{
  "optimizer": "adamw",
  "decay_fraction": 0.4,
  "warmup_steps": 380
}
Rows from block 7 of a small sound classifier, named by matrix and row number. Rows with one number belong to one channel. Each number is 128 + 32 x the weight over its row's rms, rounded and kept within 0 to 255. All counts start at 0. Numbers have three digits each. After the name is the row's rms in percent of the matrix's.
After each channel's rows are labels from the 100 clips, of 14848, where the channel reaches its largest size: "strongest on" is what is common among them. Only what is clearly more common there than usual is listed. The data: synthesized solo parts of chorales (CocoChorales). In brackets: how many of the 100.
# filt: filter width-3 conv, dilation 4 (model.blocks.7.filt.weight, 256x256x3, each kernel summed), inputs 128-255
# gate: gate width-3 conv, dilation 4 (model.blocks.7.gate.weight, 256x256x3, each kernel summed), inputs 128-255
# out: residual pointwise conv (model.blocks.7.out.weight, 256x256x1, transposed), outputs 128-255

filt.12 098:116124123138130092107147087154087129117121091088123086125136174084097076111108039138107164096178193172139107161086126082134136162107158119134143142082163153177107076065095110162115100079104088084111159149109117158132143097109104125166107165139127144119130142173129142067243169176083097110179124128105144153134104145119173110157068184097127128122124119142116103144138173124131142146114
gate.12 099:160160162199108115170163132140097127107128127138191212141128127136163177172112137177167130128094126102155114123131134129102108075110115145110165146134179084099171201160152121103178152171153139124114190154166134173136148095161148141088109097111129088122130148117137145168149199154194159131120106190116140113063127105147090179118176109137060136153154157077123081149213163086134143152172
out.12 105:124142132131172082147151108134188100097202116124127102096150165094105061121102055106136152122182141136120164139073118145140145149104147115121099179105105153091118074116090108063130128078104147076119106147112127121163139123110128143180181079155135141116126111176109194076164155154131133098181108122089153119165142145094144158114052145099075144164099152181104202146157101131117135182139
strongest on: tuba (34); viola (32)

filt.155 099:118103138066176133114115079090147126207105146147030069086126110144102097063145121092137163146132140190125125133125139086119147127139132106130108091124083150117123087098105108155081140130097093130135124033119116080143071170116124114184138178169138193148148091128129106081105050105088119085133156077146108121149114146100143150125119115116190149133141132136152208131052123161088166108111
gate.155 097:118079143093125146131114149125101152129142097096147146129098067144093116112156098158151170126109116066188103152084168127144149108140154135130167207086174173153127112093084109139098132133107086151081157109163076125114125119121108092147065167132134080072112140109137221078133161134159160123106077116151167110115128098084136160187140131115128141129152094128149151130144164140127202168149
out.155 108:114138123105081123181136125162112057112160147163113153171144102131131092121209161068118099113125091150083135158162128117111126121159113128096135102135099134152050137157163155136104166115082103142154077084122107105110157202114135102123071146143114134154112127160068115093102127101128190126079083085090085123125160168120129160077110152123095117170123075113117140145094155187100155139115
strongest on: bassoon (48); clarinet (39)

filt.212 087:115159133104143121098201104121072155181089124155096091091181160138135089151130106070126197105136190175116125115146157070094132097107128140144159078147097123088144115115144095116144145132112093113111157106112219086247087135146186083172114126159144153154191041166111028118149080104107105079140136096142128077141049241109128132133125124122128149118155176137192147122130161153079089048120
gate.212 102:149164177149101138142163142147092142110135134136174200139157112158170179175127153162204148127076140062148115131145151124107108065115089147123174111140163095089157169158169132116168171180161106144103178131148142136142125120182153137101094102110132124131144134143120137159125149136196140135122094174136121084063123119134061163133205092130083129137150146088156095122215157119133134127174
out.212 117:111129141124107123170163138160097086105084116184149145136165153157128101170172144088125164130150148199064143149126140090157181156110139157080170143126116125115113150157196124079164117108111098145135123137117134127161131209130152155185122094135113151132146115172066111132158143124131201119108147127067180194090133205144130187051099115123056118153132126124113150161164170140062134169104
strongest on: tuba (38); viola (37)

filt.70 098:080141088146171122136147108173085119095101102076132089153140107127103132138152093161091131077160170136235084195109126106124136139119160160118147164102176115154152115083100133132145073128102092125069179141192140145122156103156121098165129123147145120095089129147150158108133139128102120092135141160106161144134010127135168116152084155129090160117131114126135128084133152177112127085110
gate.70 097:134074129144132107194118116131144135133111108125151154129052132134115119073158087147130122146105102120166121158068124123114146100156142079105114255082192150141171155119088121129140129146123155095108152126168076157093179104133126109130108164140139067095104136030168225101151146149214236109137088150103143145096133108111127202108126130089114127184171103115082130181128150121116159194167
out.70 102:158108148122142141132162136127114134107149161160169137095114141096123126129104080158138134146111080100163156156061158149117180084143135157139102148030137165117159097117118141092147121115147172049130138134138133134194188124136154121185141127133128125074164135145123149059117167107169164143135055149035147074111136163085125165128111142104034131151092130165096153135118127122113180185153
strongest on: bassoon (33)

filt.193 090:117158133112159125123224116064070126144093159154125128099163159130130109154167112127148169119107189132139112134152138049116173109101151138112135124131126138056146120146129115101169147123116110129118203067143217087194061133138170071161115117169145108172186084150127093116146142113151139030140140108147103089144077180134139147126129149135093152164166177141175172154156168168087105082155
gate.193 108:149146142132092148111154184094110141149132157140210209122114123125146153143156158157148139144073098067126119086117167143157157119134118142120143162170111151086149163167120093105122136139132154149111138117172136119151093105109147129100098140123131056140162133116149122154110139135218189137094122113166139109131154090126103148123199137174101097129156155120159145156212152100126107148197
out.193 110:141190115080107110164169155083111166148098143203164164082180124164172146143151129178104086163105093195135164119159158126149190131138168159153135106145154147176126172154161143140140127153141124153137082113166099141188178153182159174169117140120141123119118142152086151137122134118163167149074132125129192165099177173147175149058168106169127120171152152156148172132162148092049139166145
strongest on: tuba (37); flute (35)

filt.0 103:162103146167159100165150119185140054090123115085124123173189126087130192157107136168129097064143143147130137156115114173131110167117128103140133108146172011179148160120149169172170134131172109150106159186133117182095162094117110152106189099106140119112046151161161139187146168202109100154122143227144147186117108106172146088128134121126134166109118124136146074132119148112161114151155
gate.0 103:117088086114106119163139183110159152208104129152132130095119120147120156099174174125098086136063066117139140113121163143145141113148146107173131164172123122090150169183128091129122141144129177133138130125180134065124098139114150088130110138133142090112105083080189123171022151126166179144040092114208158073130143101090136144071159083154144152164152128170145159163108116146094106125154
out.0 079:114125126113107127100117115094178166186114046113083116137110123125103114077116128124127116072117164177121121117125128126137084139126132085154112110129108100126124153120110078133130133121137127140093173156131122050101118130108091122106131144097115157130066118139185119167160101191117118161128131140186088120099117088102118130146182082103187161110130140136119104197127127135132129105179
strongest on: flute (27)

filt.59 093:102100103107153160101075135134111141097135109057143087161094052129113133109126092171115133131194126091178081161126129134158154137098139157103111157094135185211125097007089146145029064125071138134056133147140090156102153112117085116135116146110090071086101151127133168091128126100085114146124146122127152149142108091113141111247119149138113082078112102133116136107114143129164169131084
gate.59 096:127171196180104153134145143144090130089160160142165178128151115142186172184125169152202152124085164043153122136154139127105111081105068154130165104153143110082130177168167151108173148162170097148126182141123147134140123111161143146140113092127122098154163150144104124158114154122178132126148126166126119106080118123150050156123227096163084112138113140065149101107228150119130138124147
out.59 100:107075088107131148107141111087147182141189126107116099071131115119129107090108085120092095121099097075152172141090162169136146107158135132149083152091100162159153067084070141113102110100135209094129103150128114122159148095102151125174155152155158127087118146134151145096098116124118085130157099122123133077140117135093184088175141134112172151091067150203125202070099073122138115109097
strongest on: tuba (27)

filt.97 085:108155116130152142118160153112113086158120159129123149119187148090128158165162210095117107086148129136096127103168140127194174182164140145140112119217081102106112146184159099147143110083115168167175122138111190085146090154070130130139163091132114122156153116152133064191119143132114118121098197109157140132186140125154131075079126159195138115124107188164155153138140131146115095114158
gate.97 100:096049138147114160152120153121134163153133099120133112083134110167123134102175124147143146109036096126184126167110179148143137124147134130121142201128179135136134132114119111147120147125145124174092156132178076099118122144123110129159121157124165035061103132082148173132109200166160167131077047135178212121102141114043137162149174107149168185133139103171137147155122167153140131151176
out.97 113:134124127110135096134128131078110147152117113127112137107159113129183127139123151161133146054185179105138146125146117118161101152128104163157186110132155111086104112121088155108088150137129082100106103102147108167157081122175096152145157129134136155191062146147150156136205112118123121115155183107141152138140106131178107141144174054138109129134155170087051120166207164102120081124162
strongest on: trumpet (45); bassoon (44)

filt.138 101:139132137097097093099121129131121171124149109131093096080161135107109065143080083113121140159109134113120170129096140150128076143137138120207168103129146147125097025109132140138097145106146087094162070122077142146149121097121124117160085158134163135137130125189129108087165117141107030151124096107153129100126128150076144063185093148080165156127103110157136127091129094097135121113078
gate.138 095:157108152143134138140190126077076149144090102119182166109136107147130124192143082168149180119113134117146123121108148137128139099087138136087191168162140115119209146134135114090145178162146136134051172114189126144183106106128168106107105101145161080091130103142151143175163171133180166100103127143164159111109107118114118166187156137135070172147167180113172137139182227103113121143171
out.138 091:101159140167123162133124077145255117094215136140127111163116140149121122135147108143154145159154149127124213150183096136139135223121157111059085100194096160086089088126104143113106196105118122148092111122131129127151096120124141222119118097223154122155131163158133161103141130169100117117177115131177075193155122117155185094145116144141156136138145143119063164200113135191153104112148
strongest on: tuba (29); viola (28)

filt.210 099:113117131105093123127206137098111175235094139204139138069137211155176132130139127096129143152091128152093123097150164080100135099100135120126132143182100142087149146154145088100143162127136164103144142119138178077189080143138182096121089126131145076151162056132141088140119135115154168110128133098173130095113116208113110171103168105161100129160154187148168145175133145122054066113152
gate.210 097:126112173121119167097166153035100146168138159143155178080096129123142118113169143137184168148096128052120097103124155109174177133143104117092117150136094185082115130158114093111112133096119149138113143077131134092162050126062127118113106150133098061160198121079112109119134148118174177112108118080139145121133160110129084149139157152148108091132130155128144154195173168119117150155187
out.210 093:192068139096085136135135152080056144141080088121121151101147160103147138091153146100126141098121152096108122145142151077144133137127147089115157196131242118127164186129153144154097101145122128133118141134099048125072090134165145110134131136122159118135144134111127110135121168131249166143129160101126097153092133128178154139122151133130096124123163090144126117106159157157087122125157
strongest on: flute (29)

filt.91 106:109085120093142125125100135121109139118146113069148140135103032119095136122146085217128128147138115040185093156096141145159143134114159144133144183074174163160123084059053147164056124124093106134081150115164068150087139089126100111132095162140131089103099146134160237082146138139128130138106096124150153128144120074105144119233113162114131121125152086142128137125146156125149191154153
gate.91 099:095111122171078165132138214183126142127140084132165139152161137170174200167142176113126127081103138134145105135170182150147132128127104170134169131152161085139125209154181088129163108121146142179121145208143138115112163150149126148120109119053114108081110129140121132161098214168137126177085101173143185124065156127116083140111187076201124136105130122140119088090162128141155092125125
out.91 111:156083130133163105092119103090135165132161168071121108117167125090131125087049099181141091178111145043181093097106114148109120122137094104166084110118180135115128064082054133133082109146146144082120127126127099139133122031129121120128150131113153096118140127104152168119101137145141043119161090145126134100139095097144100062181141141150128145100097121127099102094121083070180130138186
strongest on: tuba (25)

filt.2 097:105132133135144157049123123124074163082143114108135065112138112155137089166102070140137184110154172069173106158138119120133126135073104186115171131101146188152116063075117155097094111118117100130069144134113127153157143111143113127168104123128129084121157151175107137074172145104081059121139115134114126135117091139095106113255116146140103127092078122098126125084153170121166121101080
gate.2 103:130160184174135132170169128121094096113131162130204197162125130123170197153155149181182149121121159119143107138138128094106128075097108134094133143149147095105174214157149131112178135159150114132105186122154140155133136119162151130098146099122127097143144146108134144177144165134176186104160144170105120148079117120184100196112195129154064110154159166078142102150220162136113139146191
out.2 106:118087085101123149130134108126175198078173081127127115124115129132113120106142071131085109127126134144122191154145117141114136150066142119144099146167109167101118073080095157085102123099125130135048101163130121132123116091107176136170121067159148141101097125110123147106111115138098101126178135124173102148142089117121188088161140123122158114098124156159109191103100106132147068112110
strongest on: tuba (32); viola (29)

filt.253 089:114119129099162083156166071124124157161068116141099104106121165141116094095133041116118143137139155208131113165104127035089140096104174102114129162082148123132182114083105122153136134146114110075110180111138136128129125134153167060151096150174168163139137063115175136088152133127129165079171129126119136133116044187118174176129106120088129183176170140132128148150104151154038140106116
gate.253 089:134111142132112084167112140161145127138138116115150175155095112120125184086136124188136090138093093088195102150094154120111121094148150114148142196092204121132150156130100129180150130144137112107114179140200076142068144101160117109117087169135143082109077141098192206112126152183192170152128081173150148120090137076122134168113143119108142139169203106140123103147135119109121204190167
out.253 104:142174169125137078146162146122132087148169167169145145094159116099099098180108091134132143121118119106122126125097141126145175115163142191132142134082118136102109090133096100094121132113093132057146153110121156091216146167130176110192140145141111123110140104166109135076115150124153174144101041098106185073133149181085106160111093143149065130152100158151127153168153137126042160171141
strongest on: bassoon (39)

filt.250 094:088109091121110169113082169153140134149115106138119099147120075188148170129153168097116119123128054145129093104157171143118116098106096195125154094155090111136140148110146107118106111164120153163117107132151116083098114206144130146124113122084081167080081126102114119163013108078100125145066158111136154112110133134135103145132173067163168095087145118119137158047082079147135103096115
gate.250 101:091098096116129140141132169134094154177089084134161137138118083166137171140189124143121139116089102112176087135125205125123150088092138178109200169132138123128174165122124086121131133172104129146070172133247124103119112133156150093138088140112124085072103096107160155131085173129171171122068116133179188103099117117101122184126180101155100140137191123145158156114156164156110121110157
out.250 076:162161129123150155118123176126019111154049153141186162158132063131112172149125146184099094149080110064161026113142152123132144087149115192119159101160156118142168116128115139140113117218106127159123158105156149117147142138146122089132095161091103152091133136091137094145071128093152152177005140118105133056115103134090081136149143120186086111116134141081149084095112169130127165129173
strongest on: bassoon (41); tuba (41)

filt.183 104:176119136122169080175098087113172095138139140128117162131069121089094120068099122153129104184118103130118142113056096118096119106166149058139079158099134120113155144131094136152133154152129127076147135079140076131079129089132120116112138146158137168133097120062155183114131104134172176107167123114119102135138133112153148164059112131072136116177160100114113138166113095103097228205152
gate.183 101:131084135151141090200115120172141112107125085111156142156100117117116164094147102203132100119100104112209111170062127122101132105146151107117127212053233108146165152109104140148155122157132121096101167147186076162074169093148122114126128143137152099074076141078179244118132152157165186131140082176110158146086113102126152180112120128082109150147178084110102121154140138123126177190181
out.183 119:139159141125103136135101139183131078130166161108150167194083128116122148111135142147153142179094107172103106093143117102088104079123133094126095112170107141149087149131162097185131127130094106142140120123139130118019150127136092103041073141106105098122162114109142127106100114106142148121143103110121072117142154114138126142094182178099133106134150059115218107102064123132112172144114
strongest on: bassoon (41); trombone (27)