config = dict(
    train_examples=39062,
    depths=[10],
    wave_strides=[10, 4, 4],
    label_smoothing=0.05,
    loss='binary_cross_entropy',
    learning_rate=0.002,
    ema_decay=0.99,
    batch_size=256,
    epochs=124.5,
    lr_schedule='wsd_sqrt',
    decay_fraction=0.4,
    warmup_steps=380,
)
Rows from block 7 of a small sound classifier, named by matrix and row number. Rows with one number belong to one channel. Each number is 128 + 32 x the weight over its row's rms, rounded and kept within 0 to 255. All counts start at 0.
After each channel's rows are labels from the 100 clips, of 14848, where the channel reaches its largest size: "responds to" is what is common among them. Only what is clearly more common there than usual is listed. The data: synthesized solo parts of chorales (CocoChorales).
# filt: filter width-3 conv, dilation 4 (model.blocks.7.filt.weight, 256x256x3, each kernel summed), inputs 0-127
# gate: gate width-3 conv, dilation 4 (model.blocks.7.gate.weight, 256x256x3, each kernel summed), inputs 0-127
# out: residual pointwise conv (model.blocks.7.out.weight, 256x256x1, transposed), outputs 0-127

filt.104 [ 96 160 132 100  98 168 110 142 170  88 117 161  42 138 179  85 136 143 144 129 117 101 145 168  83 100 149 117 111 102  97 122 144 135 110 132  76 117 135 116 209 107 167  80 153 104 178 124  75 169 144  94  91 123 114  97 151 136  93  63 170 123 180 136  92 112  53  89 159  66  98 177 141 118  96 149 115 148 152 110 186  92 148 148 129 101  76 116  92 148 113 138 102 154 154 140 126  95 145 119  69 179 162  72  97 128 128 155 133 161  79  68 156 126 116  89 143 116 177 184 127  86 138 134  97 152 160 136]
gate.104 [148  97 208 136 185 140 132  91 154 106  77 129 122  76 107 151 128 176 121 169  95 130 149 118 112 153 125 179 138 167 127 114 210 190 120 100 119 130 114 152 162 138 114 111 168 129  99 143 108 151 133 110 134 144 138 140  96 159 151 159 134  92 130 120 149 136 146 107 145 116 170 128 120 109 127 117 130 104 135 102 162 121 201 165  65 126 141  78 132 146 154 130 160 102 160 218 165 144 111 108 148 120 123  85 107 166  84 138 138 109 130 156 134 196 144 126 118 100 172 168 200 158 142 127 171 126  85 126]
out.104 [141 136 121 133 110 104 179 130 130  99 122 166 125  87 168  86 164 131 151 154  76 119 127 128 117  93 134 105 115 105  95 187 115 128  93 187 106  90 183 133 182  73 121 106 169  79 120 202 126 204 128 125 168 116 126  96 118 114 121 110 107 155 154 143  90  82 114  89 103 114  72 126 125 184 147 168  96 202 164 133 126  72 119 133  77 146 101 138 127 110  99 105 118 129 144  89 100 162 109 140  56  65 143 124 121  92 187 181 112 116 101 105  91  70  67 123 111 178 120 116  99 130 133 102 109  88 188  81]
responds to: violin; trumpet

filt.96 [110 164 149  96 147 152 178 195 107 131  71 124 128 104 124 144 166 115 114 149  83 127 124 119 125 117  90 106  93 117 126 158 126 160  96  45 167 169 113 116 112  99 139 135 184 109 123 101  91  89  61  42 132 139 156 107 162 110 128 130 169  67 144 106 139  89 175 152 160 137 137 153 189 116 139 136 167  95 142  79 123 118 120 179  51 116  99 147 141 118 174 133 139 144 155 122 170 143 116 131 116 110 105  98 167  92 105  91 110  71 190 113 122 180 130 120 103 109 154 212 125 128 145 111 118  78 122  92]
gate.96 [161 140 107 158 150 127 144 132 127 144  86  91 184 128  97 106 111 120 109 117 106 141 133  57 135 101 127 132 175 162 121 138 108 134 145 170 104 136 136 162 136 103  75 172 147 130 120 141 153 147 184 186 141 101 194 152 119 124 141 183  71 184 136 245 121 129 135 113  60 140 142  89 112 191 119 141 112 137 105 159  92 164  95 125 109 141 112 159 207 102 147 112 145 163 116 125 101 146 128 139 141  99 145 183 190 127 189 191 175 135 125 167  87  82 164 124 105 161  70  32 167 159 132 116 184 124 156 106]
out.96 [166  90 105 108 105 115  81 108  87 112 203  90 116 101 140 158 105 107 154 101 136 105  85 144 121  93 104 111 116  99 104 125 154  94 128 118 156  97 133 112  87 110 161  82  90  76 107 100 104 135  76 129 153 127 133 130 168  73  77  82 114  93 109 111 113  99  35 107 188  59  85 151 105 153 139 108  98 126 141 164 135  73 114  99 133  76 152  59 142 117  59 102  85 128  91 150  34  47 120  81 103 134 124  83 137 123 144  59 133 154 175 175 107 134  89 111  68 141 106 174  81 141 101  95  78 109 200 130]
responds to: flute; tuba

filt.169 [114 116 156 107 153 147 126 148 106 101 134 125 134 138  92 166  78 140 118 194 167 132 166 145 147 105  76 145 127 137 163 148 159 171 119  77 108 173 140  83 142 122 117 126 119 160  93 133 115 155 144 138 140 147 120  99  98 119 141 137 115  45 161  83 158 123 178  96 186 123 136 135 163  94 129 124 117 136 255 164 173 137 142 145 143 114  98 118 110 144 177 155 196 120 127 132 159 155 121 152 140  94  53 107  85 102  49 130 130 104 109 130 114 151 105 126  96 139 152 132 146 142 143  87 150 119 115 102]
gate.169 [124 129 155 173 147 100 154 124 137 132 101 168 170  50 124 159 183 124 124 129 129 160  95  83 170 129 133 166 160 116 134 149  92 154 198 133 148 117 160 156 124 211  95 119 190  46 119 148 128 147 113 104 162 177 185 159 155 162 153 143 150 157  96 156 103 149 152 132  43 186 152 139  90 188 154 113 148 175  96 112 118 173 116 138  81 166 130 154 167 114 113  35 116 113  86 121 118 153 140 156 126  95 137 121 139 122 167 158 122 113 137 155 152 120 129 135 159 162 118 119 147 107 138 141 115 157 132 113]
out.169 [104 110 130 123 129 139 129 161  98 127 137 146 159 111 157 138 150 130 165  98 105  62  79  68 136 122  87 111  86  70 100 124 142 161 120 109 104 149 117  63 119  88 130 155 131 161  63 129  71 119 132 129 132 143 115  87 158 101 128 182 131  77 114 140 107  92 189 155 109 169 155 146 152 168 149 169 147 135 128 215 127 144  87 218 112  74  93 173 148 155 196  72 118 104  96 123 124 141 119 162 122 117 122 147 129  91 146  22 130 182 155 162 110 141 112 127 138  99 109 129 113 111 112  70  49 135 151 141]
responds to: violin; flute

filt.72 [166 131 144  70 138 126 104 138 105  99 148 103 123 132  76 126 116 123 130 177 132 128 161 179 114  99  88 124 109 156 134 135 135 130 112  35 161 140 137  87 155  97  98 126 143 176 112  94  82 110 116 117 117 114 119 127 111  99 150 132 115   1 132 131 134 128 157 126 208 107  83 119 172 114 152 114 165 134 204 124 154 133 125 116 114 100  99 124 126 107 180 161 150 156 146 114 186 151  79 119 103 113 100  95 120 134 108 111 120  89 136 125 104 121  86 112 118 136 156 152 133 135 110 134 138  67  98 103]
gate.72 [141 104 166 195 146 157 136  47 187 154  92 122 130  25 111 155 136 183 118 155  92 126  95 120  97 175 162 192 149 155 136  76 196 121 108 141 124  58 122 156 168 127 120  93 103 140 126 135 152 154 171 149 143 132  98 165  91 181 147 155 133 147 139 132 155 127 125 120 100 130 164 144  77 107 120 118 135 132  79 110 138 104 180 151  79 125 157  59 157 146 136 122 155  68 147 230 116 117 135 104 165 158 107  95  87 217  99 140 170 163 108 151 124 165 141 133 146  78 132 142 152 173 172 147 147 141 115 140]
out.72 [134  98 141 118 108 103 126 130 158 202 124  97 185  60 103 127  75 132  93 154 119 125  97 157 132 113 123 119 104 144  86  98 112 108 141  31 146  75 159 101 183  82 139 153 155 124 120  75 118 121  95 100 115 130 122 130 114 147 132 115 172 100 131 132 124 128 166 125 111 207  98 174 221  99 160 117 157 113 116 147 126  92 133 142  83 152 105 163 139  84 155 142 115 127 122 110 132 169 126 143  89 101 112 229 161 139  74 152  95 100 174 142 134 139 108 118 140 218 104 131  96 163 153 127 135  87  96 103]
responds to: violin; tuba

filt.114 [135 152 124 102 148 104 158 148 141 154 100 116 128 139 177 135 158 123 130  52  62 133 140 106 140 139 116  90 118 121 115 195 132 161 122 148 138 182  89 174  64 152 151 174 184  69 120 142 131 100  42  74 126 175 179 115 151 121 116 134 170 132 117 116 118 106 128 153 108 129 123 113 151  95 102 153 136  74  99  88  92 131 135 153  73 157 136 151 143 154 115 106 104 138 150 139 163 122 105 129 148 113 192 147 228  81 134 118  99  92 186 112 145 174 184 148 114  99 132 126 147 137 133 124 117 116 115 153]
gate.114 [124 122 121 155 147 106 161 122 133 180 107 166 147 105 147 144 179 104 100 148 116 226 111 142 146  96 129 171 118 138 129 175 142 161 186 129 186 158 143 127 117 168 138 146 126 120 148 186 113 108  97 123 138 163 186 143 133 137 120  94 173 141 113 169 151 209 139 136 115 155 151 137  81 146 148 151 160 147 108 107 156 137 109 142  96 139 133 156 166 106 138 153 113 127  38 140 177 160 115 168 149 131 127 139 138 110 166 169 159 132 153 109 109 146  94 110 128 108 112 133 123 101 154 145  82 111 116 169]
out.114 [132  62 107  75 143 120 161 132 113 157  74 151  82 139  97 141 143  54  70  85 173 129 131 136 141 133  88 134 122 136 190 135 126 117 127 132 154 153  70  72 127 163 108 152  82 132 148 135 129  97 102  73  86 125 142 104 105 131 118  37 146 119  99 131 164 145 141 147 125 100 196  92 145  94  73 140 103 100   0  85  99 205 110  96 145 171 120 162 111 108 113 110  81  98  77  58 151 155 153 118 214 146 114 132 122 140  92 179 118 104 109  52 119 100 167 116  78 125 122 120 147  80 148 149 140 136  81 124]
responds to: flute; bassoon

filt.124 [ 93 184 114 151  64 158 194 173 136 133 111 122 155  67 121 139 150 153 144 205 134 128 106  92 130  75 154 141 131  98 135 128 109  65 133  68 144 132 178 137 121  98  96  94 163 113 192 126 120  89 108 115 170 165 127 163 142 164 154  80 168  88 223 148 144 112  97  83 118 120 112 145 158 115 205 126 158 220 145  80 117 112  73 123  98 106  98 131 152 116 140 122 152 138 121 110 117  91 142 133  88 112  80 100 136  89 109 159 159  77 165  90 142  63  97  72 156 123 118 152 123 133 127 137  97 132 172  40]
gate.124 [165 110 175 130 205 131 153 131 113 164  73 171 146  57 111 177 196 142  63 149 130 150 106 125 132 111  93 145 167 143 157 167 146 185 182 120 141 149 132 130 180 190 129 118 145 123 144 171 114 174 107 117 150 169 165 123 101 176 142 135 147 103 103 145 137 149 178 141 100 138 209 178 126 131 119 185 120 138 127 117 158 155 129 199  92 141 117 138 134 112 147 112 153 105 106 152 183 229 163 145 166 116 125 102 140 120 136 153 137 103 110 169 105 161 114 122 113 141 139 129 154 130 235 121 130 149 121 143]
out.124 [128 156 151 152 140 132 145 179 176 154 142 133 171  98 148 141 116 147  90 146 110 106  99 152 139 164 175 160 168 120 106 167 120 123 129  97 188 160 134  74 113 133 146 202 144 165 144 174  94 123 144 121 111 123 123  99 120 166 195 220 130 164 113 128 182 140 176 185 138 183 128 146 218 109 160 157 210 140 116 138 132 143 109 122 109 117 109 202 194 115 166 117 151 120 136 132 188 177 147 155 183 119 114 194 156 115 144 124 123  94 136 142  99 178 176 142 159 142  95 133 124 226 157  84  91 119 117 117]
responds to: violin; bassoon

filt.173 [133 126 124  54 151 150 109 133  67 140 151 149  60 217 170  73 147  72 128  67 125 149 171 154  64 124 116  92 122 159  81 177 142 179 100 173 112 174  21 121 106 114 196 134  84 143 151 158 109 101 113 142  45  79 130 113 120 107  81 132 112 129 126 137 137 147 131 153 167  87 121 123 124 127  76 170 101  51 122 139 150  98 140 111 174 117 108 124 117 114 135 168 104 136 112 174 185 132 148  96 177 165 181 145 132 131 155 124 116 151 128 126 129 147 141 141 120 105 149 136 154  95 129 128 138 108  96 193]
gate.173 [115 121 140 133 174 101 177 145 134 137  52 135 149 121 163 120 156 122 121 121  96 179 155 126 171 125 116 152 112 132 132 191 158 220 156 136 158 198 108 153  95 175 137 171 159 104  89 189 122 108  70  89 155 180 177 138 130 140 115 109 169 133 125 125 156 161 155 129 123 156 176 107 115  94 146 127 158 114 114  88 150 141 143 168  86 171 151 159 149 169 149 143 122 119 103 154 197 151  92 167 170  80 137 140 153  90 126 154 102  87 157 106 132 200 158 145 107  75 138 135 164 122 131 136 107 122 120 145]
out.173 [155 176 162  93 173 158 123 127  96 120 143 183 149 133 187  81 123 102 186 116  46 132 146 120 150 135 106 132  74 142 139 181 143 180  71 175 146 156 100 145  74 149 177 145 100 156  97 175 144 128 141 129 150 150 163 153 164 102 123 158  92 177  98 133 165  84 173 139 123 168 148 163  99 183 133 173 185 176 173 169 160 157 167 161 110  97 107 165 183 186 158 153 127 135 109 192 152 147 120 153 147 127 146 130 148 126 179  96 132 145 130 201 123 195 130 186  75 108 143 108 112 122 134 132 135 170 140 107]
responds to: flute; trumpet

filt.153 [103 138 121 117  87 107 112 115 147  83 114 122 117 169 164  74 111 123 152 139 160 151 199 214 139 128 116 166  78 128 129 153 153 171 146 120 132 149 136 112  99 129 172 157 113 174  77 167 143  98 108 119 120 129  88 125  95  81 135 115 126  96 129  94 119 169 110 137 204 128 126  85 145  71 146  85 159 126 182 118 186 114 160 155 160 158 149 115  92 160 173 191  95 123 129 125 165 108  62 151  91 109 106 121  64 123  76 126  98 126 109  93 122 182 104 165 111  94 149 112 130 126  69 135 120  90  94 129]
gate.153 [152 120 144 115 177 137 186 141 115 184  60 136 174  77 122 180 177 132  73 154 115 169 116 116 153  71  76 143 143 134 150 203 152 169 142 108 170 192 138 112 127 144 135 153 160 114 126 172  94 138  95 111 161 220 164 116 118 155 137 116 173 108 126 150 164 143 181 141 123 151 156 142 142 118 134 181 165 173 142 118 168 161 116 183  87 131 113 159 167 125 178 123 139 119 108 134 188 181 117 174 161 104 106 129 174  87 132 167 153 101 151 135  77 154 103 110  71 133 107 111 145 141 176 107 100 106 126 123]
out.153 [ 75 139  67  76  92 105  89 138  74 112 168 129 184 143 147 124 124  99 127 102 148 174  94  90 174 113  37 108 131 117 161 129  77 123 152 134 127 132 110 194 142 194 160  97 116 101  65 125 169 143  98 224 138  98 115 179 117  81  36  89 178 135 145 118 120 130 137 136 166 162 161 197 137 112  76  87 148 147 191 138 130 124 182  78 146 141 146 110 102 117 102 125  91 125 105 169  75 120 142 165 112 115 100 120  96 121 130 129 130 119 118 135 162 156 100 125  94 104  86 139 115  64 107 138 171 182  90  91]
responds to: flute; bassoon